A small multi-label image tagger, trained from scratch: activation gelu.
Rows from block 5 of a small multi-label image tagger, named by matrix and row number. Rows with one number belong to one neuron. Each number is 500 + 25 x the weight over its row's rms, rounded and kept within 0 to 999. All counts start at 0. Numbers have three digits each.
After each neuron's rows are labels from the 100 images, of 14848, where the neuron reaches its highest value: "responds to" is what is common among them. Only what is clearly more common there than usual is listed. The data: photos of plants, animals and fungi (iNaturalist).
# fc1: MLP up (model.blocks.5.mlp.fc1.weight, 960x160), inputs 0-159
# fc2: MLP down (model.blocks.5.mlp.fc2.weight, 160x960, transposed), outputs 0-159

fc1.210:503501506493514497517508529489499488507487494467571509488505500498526532501491533544499500460502419519555501475498498492501493500488466539511472483501476505491505485501499503547513499488482533446507498513518468499503503419472507483507537451499480488502563514537563498462495520440500499500497442518515504525488491500540486500506500499478495496503502471504479492521569485499499496508501508491502460501501557500532501501500497501506507443495531495481420502548516506499501498499501478
fc2.210:524500502499500485499503500500500467500501499499500550505499500501496503502500500483493500501481503497500501500501500481500505488667500500502500607524500500528501500499500500496501500501500500501502501523479475498499500500500500501501494499497499501526501588499519500498499505502501499500414505499500499500501503500518500678528494500500499503473499499500502500500500500500502499521497480499500500520501507503500499499496500500493500499497499499498496500501499501495500498524500500
responds to: order Passeriformes

fc1.181:503480512408503492511497501527500558498516501478503500490501503498494498481453500504499518439488498491500517495511499493500506506497486511450496462498523501497560560574495492505564498506499588500499554501500501495498503493500526499477493513499488493495516494499508500499414507494489500504497572500497499500498498498492482481504511512395505518476509493489495509500513426502478500511568536520507504500500501495502517491502466509474497498492476496490497517500506502491501486465500494
fc2.181:500500503499498489499501500500500487500500499499500528504500500500498503501500500491500500500499501499500501500508500494501503500693500500500500630507500500516500500499501500498501500501500500501502500526485475498499500500500500500500496500499498501505501571500505500499500503488501500500429503499500499500500502500502500647525495500500499501493499500499500500500500500500502499512497405500500500508501508500501499500495501500494501500498500500499499500501500500498500501521500500
responds to: phylum Arthropoda; class Insecta; order Coleoptera

fc1.280:511498521490498546502548503471489506518524490472494500492488503499498504504500502498437495487508499596540498466497494526507498509499489529508510506496521506497503494540495488500519495506488522490498497497567505502489500500508492506501498484502592496427509494509495461514486525500491499521494497512502497507479498523500501473500502502497502486504500500472486474511509497497498499500504502494498539506502507502498500505490433614507495423460529424500468502593505487495477501502503496
fc2.280:504512508498499463496506500500500474493500501498499505501500501504493507500497494499501383506452508486500501498519497473512509491600500503498497611499499484506501500499501519495502501501492499501504500539459423501496502500499500500500482498500498503542501518490524499498499511500498500501498505499491472501502503499504502702504495504487499500483496495499514499507499498494505501515496500500499502502501513503500498498500501517499503475505500500499500500501495501496500498519492500
responds to: order Passeriformes

fc1.482:513491511516500445499500496503456504500498502452491500498487534505486500492501497500518522495514382503510501513454502594520498504487501527500501484485500541451501495661499502503497430510495526471476516499500499500502500499502501502494486500501509504500501498543503478499493495500504473499489500498580513519503501498490481481495514489500498505498497489500497497499500499501501530499509500485498501513505576497506501500498458548514526500498496499506485492507504497485505500512500501
fc2.482:504500498499501500503509501447489500500498497492497546488422485479486516500506448490418497504500500444497486544500499490475474491525499518500489525509497500494505511500503496499502492500473500489494496496434501498523513439531502555498530494499483494566521423495514471509500500376442474500483517474499554500502496516509507511504502498483509488442496435491473500486497500513535503495539498511496501501513503476517499497504475485506504492470497500499487502495547501501496500501486505
responds to: class Insecta; phylum Arthropoda; family: Nymphalidae; order Coleoptera

fc1.535:469492498500499490475498502470445498496513513502537514470513511499508508497494495500503583502507502502554487506516507499528495500497499506508505476499499513465499504506502422502501485536500512497502503501532500511484486527503508575497505498500524497462500510489500385538475497496502530521509497490514494501465508404528486506500535498500504503504502450450506499501504500450492513508508498500499480497492507500620498500490497500507511473501492433530487502497492502500500508500502505
fc2.535:496501502499501493500501499500500502500500499495500524501499500500501503501500500486501501501495500500493500499505500495501504498715500501500500590518503498499500500499502501500501500501499500501501499502485494498496502500500501500501501500499500500528501501500500502500501501492504500500430512500500499500500506500501502592500493500477500504499500499498501501503501500502501498501501331499502500503501500500501500500497500495496501499498500500501496500501500501497499501503498501
responds to: order Lepidoptera

fc1.540:504519490441508498496512499506440500501499504500498503499502502497497502496461500497531553489498490491513509506506500507547530494496508517499461469500511506492514519563488504496503492500523507504506503477504497474502501500497502507492516498500516469500498500469507446501447482500507492501507500530503505543520499313502495466501506496480494497499500454499478499492502499502499502506528520500469497519502523495553500508500454505516558495498463421490500497501501503481497528497506465
fc2.540:496500501500499500499502499505500501499500498497499513500500500501501504501500498485500502501501501502495500500501498496500501500700500504501500576506498503513500500500502500497500500502500500501498500502495488497498500497505500501501499500499499479502501506499507500499499501505501497500382530500501500500500503500501502614500493501483503503498500499499504501502499497500500500502497345500500500504501501502500499500494500498496501499499499500499496501502500501497500503505500492
responds to: phylum Arthropoda; class Insecta; order Lepidoptera

fc1.22:503499501433510487491524494502413496502499487484507500484500500464492494496487497500512535414496487500536509499475499554534529494469514511495503500462521547487508487514492504497505499517525499500508506500539494488509500503505502490494526497502505465494486490459565462515461496503501502500503510526522522511523501428504497428513515502500506480503499408500487499500492494467502501521565505493476455530498526500516517501502500500536541475501503493490486500500500498495490566464535434
fc2.22:500500504499500500499501500500500470500501497499498514501499500500499505502500498491499500503498502501496501500501500493500501500725500500500500534517498500502500500500500501499501500501498501501501500507494495499500500499500501500501494500496499479510500540500500500499499502505500500500399512500500499500500502500501501631503493500498499524479500497500502500502499499500503498504498376500500500506502507502501500500489500500496499500499500500498496502502500501497500500505500500
responds to: order Lepidoptera

fc1.365:512500526509485499490513507482440489499489500499492507492497532504484504508503491498460545499488474498496498497450466509506477504501500495500503492466504535449499492501500501499501469500464505461399499495498501517501354503514477543500523503505495492498513495508521499498495497482505502497497500490460505538478501490522397498512498499489500511502500500487500500522493501504494500568519505500503502513518520467492519561504501501501495434501536500509504498574514500500499506493495499
fc2.365:509491478501521501499531501508395499500447471509523503505500502497492500467502479531444484498501507500534474489488499525487470502502488501499501552499471500485486499535507564497469500533477504425507509489492498493524496416503495493501497491500495482521504487533569495519501558476470508515502501503500514499503505511519501531506499502508564469491461494503500508488522517486505458484503488499529536503502520500492526506516508507466503486496426497498500497505503501500397468501506499
responds to: class Aves

fc1.200:509498511500502494497502502503501500506499483506512548496461499500496516507489500490466499502403477498498499510490494501501454500477471497535499500462503541470492501498500488468495486499487536513479509488503499495501499501502461512507537468491499484518532506541519440505507505495503498533494522500549503500503500373520499489499501521499507501473511466500476498537542501499491502519501500485572491515502493501503508565500475499500521488490522500531388504537505508500505502503570482
fc2.200:496497500500503499501503407510505498500503499491499501500489500501499507501502495482500500500499500518498500500501500496501501499695504500500500520499498507507503501499500502499503500501498513503500500500493500500502501490499502501504487499496499428502500545500512505500500500501500498500375551501509498496500501498500505569498490511500499500500500498499500498499500496503504496500500361500500498501506513503502500501493499478494503498499499502499496501512502502498496517501500500
responds to: order Passeriformes

fc1.135:499470500500505500519499500499494502491501503463511621469500494500483501504497437496456498534498500582500499567436507500500505500487472507502502507498502502500499500503500485518502491500499500506499507491495504504442497507499494505485503407481497503500502508563500500509500515411431498506491500498464473500496498500485499499504496470500502500499497498496479501494500500503503508503499502488498504503553491569513499498499494499487504504502499496500378500500499497506500500500500501
fc2.135:540500495499502507504499473500496499500502506501501501500510502500501498499500528500504500500478503506500515477503502501499521496453504536503501435495467536508503444499493502500493500498501491461499495489502505499518498500500500400500496502563521514499500491405503526499499471534498476500528480596475495500501494500521500491494524498503499494605506519504599494501503500504474500494396521498500500502497493512499489507502500520508508500499511559500532492520501489497498523501511500
responds to: order Passeriformes

fc1.351:498567504491517497490503500496500499504500494497495500497499498496501501500499506595515501500517499495502494507490477501524518516500498502436499521501503503501499500513462512501500500500498491500499495501486502467498512499512406507500501487462504444496499499501568482475501500493491484503493501500491513502502482440501498447509503501500544500504516495500499499507499498505471475521535455500500498501505510482496501508489505505489500496498513487495501588494500505501618500486502366
fc2.351:544499476500501490501498502501505468486498503472498497485500571499503500498338513535502501499492500590493500504470501499501524476500500501500504337502502497507490501502502512501493496500499494508515499500552500496497516532504501500498505496507500483496506575500524502501502500512501501499498498500496497499499498499502499503503506503503489517500498496510510514499501501501497488509520502502501507500500500489500428495501502502499545501499502499518506502500435495501502499493497505
responds to: phylum Arthropoda; class Insecta; order Lepidoptera

fc1.723:535497501496505493527503504480512502529499509426501542495500502542519515484497509507494509501506479508493506496494474524493507539492442505513495463486476516454503501485500502524518502497455507467502496497526496505486498500485497523501521427428497496436517444518537496454500548493506505500464505537469517520482487487509442502501510495501492498509491494501468501508482497506498500517500505505511486534499534499504521496502495504498527334464508492496497501502503502496518499500503500
fc2.723:511488501499506439497534500544494427497517485538508532498509471492498499509498549497473481500475557468495499504500581459530497482586555498500503499488502474571482498491512508508513499503498510501511496524414407500500498500534500497501508501510516507500502491501508543470497504493502518498478521496499493501505500495554500598509494492500499495530512503496485496509501492498501507508509442486512499530500507505500499518502529500500501478510471450498512499498499519504481495510495479
responds to: order Passeriformes

fc1.460:500476500485500504501545509499503499446498497520501502500497444499500484530499499501520500502500499499579499487529504508498500526492504644500321512499557554481498599480499508498502505495501496486500480500502495500453507491500502500518500499500509501505499500500500499501502498499501501500500501506527493483496501493492484503495499501503502503501498498503501508498489507499520498501500513456503497498524502485501504512499506544486501500500522502500499499500496501496503497498500500
fc2.460:492517501500500520496475498445515510510516500501457521489509486504514505566494497501529526502480499501500516505499504494501500484503511579472504497495479498490505535492500493456499464498595488502500497645449502544500501498503502507498501498453500501500500500504485495500507474531516500499478502514483503492503507481491507550499452500539502472506541480498485499490495452498533499497524501499501500485502497473499500511464494492506482426511489509499415525470522501499510484502502495
responds to: class Insecta; phylum Arthropoda; order Lepidoptera

fc1.478:499508515495498482502506482510502497503503506508500522459500500447479538544500503510503555506500504497508500492497492495512499501493500495501503472496520496456499490499494483504497475500448499500503500467504499499500401502483500506499524504382417503504499511561505497512503500501499503513500496496508499481457484501528503505514499518501484506506540508508477479498500500513504503667499519500552487530485518504500498499495506499491494494506500499475496500504509498513500490502498460
fc2.478:569491426516499497502497470544560494463498498503502541500510498496509495513452499496498486499506483527500492501487495499501556502557500499530502500493482504496491497501493491501489489499460489522567500520501472498503499597490504498499498479500519504527513531507626482507496493527491500518517503489494508507507502500495500499502489600488498501499504500491495500509502501477496594545510499504487540495500497496513501506499497542505501500512500488491523508495481500499504475496507539
responds to: order Lepidoptera

fc1.454:528500520486500487508501500387500526493501511500514504530495499498503519497499497505486498501514488577478499486520506498503477541500492499503495513501493504450497484487500499481526499523494500492460500502500499512500506504501505509500499303407502472499498498542498496500467502499518499495505526504492507531499500514498501490500497498503474485491490473501492504546500489498500515500485507499505484503478511506507499500501474503500543458475513498501496544502500492503496504511510505
fc2.454:497496499456504463447506455538488496500499512495553501494562500501511461501499545498499502504523584500512521497511537499500461464502503500504509510467524496518427486491517502500517501526497500496499510500500451472507495496499492479501508500508500520508501442488534542458492432498491489500495505498496502505507589506513539500444498518496495501498500484577501523500496500502500499500499535503496490589500495536507500466489508499530518497500483502496500503525511500437500498454513499
responds to: phylum Chordata; class Aves; order Passeriformes

fc1.632:501498509494527501500514527503501497501503494451581527492485543515500515500492548500505497506503431534536505497499500481500500502501477533500496505501440532499505498513502500500566499467457531502520502503496500499467501476516494503542493494503472486501504501501506489494469615482499499494499498518515499533497498500512474500500513500427482491530505500501500496500497502527507485558503483500548499501528498478525502500504499549514493492500508500481459502504503517496490504384558475
fc2.632:499501502499500484499521500500500502500500499498500553505500500503497502501500500481487500500483502499500501500504500490500506481680500501500500611522500500511501500499501550494501500501501512501502500521478465498498500500500500501500497500499482502505502561500499500499499505501500488500450505499498499500502503500510500680546490500501499506472499500499500500500500500500503499515498463499499502504502508502500498499497503510499501499497499499498499500510499500494500501523500500
responds to: phylum Arthropoda; class Insecta; order Lepidoptera

fc1.28:568513501479501503505522505493498505511484516496554496537496501500509499486497497500460487499528467509473502501496430497496485527496503533535501485497490516444502496501529490494500500496497514502496489494513500494469504505519501512521502397452497488506500506557518426473487580497494505501499509509506501533482500499509502495594500538479481500506500404498484479515510473488520500502500544500556494513500539463500500514500478546501499499499507494490489548500504499487503502501504468
fc2.28:491500504496496447498543496507500507497500498498502537516499498501499504529500506488499501504484505491492502503510500488501505489536500498505500755500500501530500501496500496495500499503492500500506498587455449494495499500500499504503507498499493502523502535500499517496499518497502499500486516498514497499510512499512501567520488504495499501497500507500507500506499499500502499534492498497497499518503506505500498503499503502478496499493499499493500500501498503478499497522500500
responds to: order Passeriformes

fc1.591:511522504498501502499556505474492492522504496501529501496457540510526544498500536515494498503501426549502493498484501486511465529508413494563437506499480510474502500509495491525491487491486504486487491487502482497465505500500512506516484419427492475530499487578561440461481543462497508494472490503500504540502499499535502496506503533500474476514501482500475482519506486495500510503505496502521490508499581500517497500495500502506507479488501492487448501503500500483501502496500452
fc2.591:528501502498499478499502500500500469500500500499500558503500500500497503501500501489494500501488502500500501500502500487501505487681500504501500573515500500547500500499501500498500500501500500501502500518480470498498500500501500501500495499499489501527502578500508500499499506505500500500433503499500499500501503500508500688534497502501499513488498500499502500500500500500502499518496464499500500520502506501501499499492501504493501500498500499499500500501499501497500498525500500
responds to: order Passeriformes

fc1.234:506498540500533473490571529444490504497493518471554499500562534496497492497463510507453564483498478505514501501488498520502522498500488521487499504500506523489513500504498486510574503559499508480510500477501494492498500483518494499522536498486493498500514533470543404494492502495484500500512506508506508540513496501506393498513534504504499474511500452495500495491476475505510499525519502479494469558493487465499525500510474519502515422491536501501489496526503493496493527463519500
fc2.234:499501502499498491499501499501500481500500496500499523501500500500500503503500502499499499500496500500500502500502500496501501500693500495501500658536500500502499501500501501499501500500499501501503500516493476498499500499500500500500490499498499500501502533500500500500500501465506500499455503500500497500501502500505500634510496500495499500486498499500500500500500500500503499509500396500500500504502500500501500500493500500494500499499499500500500500501497501498500499521499499
responds to: phylum Arthropoda; class Insecta

fc1.599:511499503499508440502549500498489500502500496485510528497413442500515489458500501500501500501500501504502504512518501501519511505492497501501476500471579523501501543501354492503500501498499499498491506501584502495501492499500497507504492473500516498506499537500512496500500497500430493489500501502517500472502500467495496500498549498500506502500495475501456501501503500508519493500500512492499487534606521556504527500499500500463501488501538500498445471500510505495499513499500501
fc2.599:498496536502491507501456499479528500501500496521500507497499501502487489504495488503508457461525494505500508500480497494500503497447516498501495373480447598468540504499500491500494485489572507507486500499425489565500507500508506500506505510515501509469491498514482499513495518526498500507464498534483506491500493500484429498456497495504501495505490489489492497502502499479498507492505592501494500485500575476490498561493502495496502500507496514509466526497492503505500542510507462
responds to: order Lepidoptera

fc1.322:512515494466501500501551505513458503500505501499490503490506501499494498499482534500505502486500493499497499527500519499535497497505495511504472481467519505500515497499491500483468492496532500505500506501508507495445509460521503411511498498434495500507506488497542500500468497500501505518510509519570499501507500362518500437514500506500500488504488436500481501496515519499525536535535504501499503505496531480485516498500499499531525461499495467475499500510497440499496535500524392
fc2.322:490500499500500487496500478501504470498504502497499504501487500501495502505500496491500500500506503501498500500498500495500501500725500515506499542520499503515502500500501500499501500500500506503500503508498499498500501496499500505500500499498491459550500529500502500498505501504500489500400521498519500503500502502501505612501494502488500506493501503502504500506496499501500498500497379501498500502497505502502499514487504497504498499503505498499501498507499500497501506503498504
responds to: order Lepidoptera

fc1.531:538497503501500500506519500467483500500496544500495507542454506504502497502483513511474499500498499501500502490488490502515470547467502500525483467494500554487504472501522486512500478500461540485489506496507478500478502499514508532507495386485496476522516490535497422451463555494494494500485499548489503518497499488508502488505502506494491481499501405496495488528514486495497508506503530499500498525499519498523507503507481572506508399488544481498490575515501499500507509467494478
fc2.531:490501503498497456498522499501501500500500493500501564509500500500492504502500503479499500500487504496500502500501500482502502488708500501502500508498500501522500500499501499498501500501499504501505500577472460497498499499500500501501501498499477501520502552500499501499499506499501499500494507499500499500501506500506501682540497502500499507495496501498502500500499500500504499516496500499499500506502500504500500499490502501483502499497499500499497500502499501490500501511500500
responds to: order Passeriformes

fc1.154:510507509514508503495523547450499507511498576488512501486459543490500495496495529519499496564501500557513478500503501495509508504520448514507476499500472502506530487502498506544498500494502513481501493510463505496500507419522505501529500499481496471506499497504523481467457500439501500509489485496500490520501502502515431510500536496463465467506500458488472501513553508496500509503508505448497498496496581503525516503563456577502533486506500478498467505530500507478513517482500441
fc2.154:498500505500499482496508500499501469500498500499507525502499497504500509502499498476497500503499536498495502502509500498501520493726500501499500662532500497520502499500501500496503501502503499503500500531466483500493501497502499501501493524500499502536503589496499500493499509513500482497493512498500499499501508501507501507526497500489500497491500498499501500498499502499504500517496489500496500511506500510500500499490504503489503496499500500499495499502499501493498503533494504
responds to: order Lepidoptera

fc1.539:500494499503501501396513504503500495505500512499501500497501568500499506491498502502499507496498503501499500497503514484500506498415496500499491486500494498499502502500493492503508501500499501494493500498518501467500494495492479522509538500497491498496503506491501488495501500500500646491511508500503502485496493500512492498551500644508504499506506500500386500513484503504503506503502491512528500503500498499526500584501499499484500498500507501499500499501501499500500500499552500
fc2.539:506495500421505518509500502505500497499500504498511491501500499453533509500500492500499500426501490500498499495501498501500502498497504501499500392503500448499499501483498503505500499500500503504537503497497503499547517499501499499497508503499528494503498498500499502502512498501500500500492500497500501506510500491496503443498504510502488498541526510497415496507501501498501552501505503501500498497499501500511500500497498500457503501500499413498501504499502501515500305494499499
responds to: phylum Tracheophyta; kingdom Plantae

fc1.253:501504501498499501500500500505502500500504503502499500496499547499489504499497520651502556502499502499502500460505497500499502496443497500494500521501506500500502490502503501519596501518432498504501498505499503499500501393497472483495504500500500500513500506483499499479494501500500508499500503499518500502500499501499400500500500551500500503500501418500500500494515456497500500499511503503528498500475497504530498500534501501493500501408504500497500500499482506500455499499534501
fc2.253:501493465497549500506500500505450503500499457483503500501500497524478501500495496500484536471493500500499515436502500493500498494459512488500501517510426499503451504518498512507428497499498506489499502504514528505501497487465500502499501527530603494502500501491501495499485505496596500499490501496486493504504542506551529455481500495485500357500500499500502507502501514503501500497505499499500500498502533522500496499500502491498508499493514485502535481512489444486422487484500499
responds to: order Passeriformes

fc1.40:489518490486488507492483470514512496519530494355489490539506501478488498476518552485534497505504510498474501500497502491491511499496500497498503501517497490511502500500493500498517515481508485510504489537486505478500500494528593441519474511512493536485521504500500527502490494519506515488472517516514499511525510536497505508478496495450410575504500504506504420468499467559549505492508516499499547495488504489499524493500501497503489504504482501492511488462511451508490494534499511
fc2.40:499501503498498480499502500500500496500500499500500527505500501500498503501500500487491500500490502499498501500501500495501504500682500500500500651499500500506500500499501500497500500501500500501503511534487458498498500500500500500500497499498498501509501563500503500500499503499504500501450503499500499500500503500504500652523495500492499505497499499499501500501500500500503500514497409499500500506502504500501499500495501500493500500498499499499499500501499501497500501515500500
responds to: phylum Tracheophyta; kingdom Plantae

fc1.63:501493494505503498496498500476500491502499504497498555499472506502433498511506483498491503499498491500502499496495497503595493501492465500510498420396497534471506500521500500494578502501509501500504508500515425497504509500512481498496500500500499491481500501518493492497501501498500509488512493609499536500486448501555495502499498502504499563502501502501387500504499506498500502510499506499499520513515500504503501557499502500504523498462500466544500497500497519486499491501516500
fc2.63:501403500500502500511500500497494527501495493550512500502502487507499508500460498499529493386500506501502497504492581500492500495480483528501529500500489449495500501502532500499502478502504545482493470493360473525511540510590499500491500487514500504479500500501499459494492482504504513497491499502492501501501501499416450529500502492504500488505500499489491500489496506486523500496485532500498571500517497489506495501502499495515498494498498501500497497493498480500492478495497499
responds to: order Lepidoptera

fc1.119:503500500402503499511500496526496525497515492414492465496493502500500491477477509485497520436505495485484511501520501501505552513502482503467496455498516511500509602531501492492520499518486549501502501499500506499498508499509492505501493518500495487488500486500503502501413629497482493500497545501506500497499498491498497492500499485489500500445512499500493501499510434500499501505554534504504509504496521492509514501500486500462480496487487494497501505494466502497501501427501470
fc2.119:493501504498497471499502500500501493500499499499500549504500500500495505501500500479499500500492502500500501500502500493501504500655500501501500651506500499508501500499506502498501500501500500501503504525478428498497500500500500500501494499498493502521501576500500501499499508476501500500490504499500499500500503500520500659538492502495499503489498500499501500500500500500503499519496424499500500507503505500501499500487501501493502500497500499499499500502499501497500502541500500
responds to: phylum Arthropoda; class Insecta

fc1.564:529501566499518495514505517458487588501505507526588495502484514488491567500498503562486520500487500522501488499500515480501435500500501501495480523506501504498509495474502457497500479543471500497496488528501422508502506500500499505499503441479469467503501490509498467499488488501501514501500503509500477501480508472510493500525505509497503471500498373500501468541503502455483492500498464502507496525500500561519498502517493500502500501501506445497495491558500504500504496483513492
fc2.564:503505517496501484486502436500488482500500492503502509513500500500471504505492495499483485515496500500484525497687472495526497500591498504491489556517533509570500500468501498500513501501493500501510498507459450500497509500495501501502496518499499503613500521496492504496499500501508465495487509500450495497511528512504502527497486518501498500488501488510473505500495499499501495506508511500499499535500537505500528500485503507491499501496501536497491498519495501490500435498500495
responds to: class Aves

fc1.578:497522495511513524499500501480501535502476521505502500497504496495498490499512499618505517509517503491480494499511487531498500494517499622502500500489500488509502481489500525494500555501502499501499500533494502497497504512500484504505493501502496501501506509524501508502517499501501500529481441500511492518499442496506500500511488494452501443524500502500499497500493496515535472493458496517497506500505469506490498503500493499519487534508505516501504499538514505321500492503492499
fc2.578:510499511442500503504500529502493596501500495511495487382498505502506510501516481507495516501506513499500498501500500501463500544455497546500500500501515489459500502492491495449500498500494423502521499498500505494498500516500500502498548500494500520493477474484495499505474503501514502508502346498505497494498500500486516471533496500522500487499499499501500500472500503525517544498484489499495499457522457494501499501548503487552494505552503496501499499500500500525551501501499513
responds to: order Lepidoptera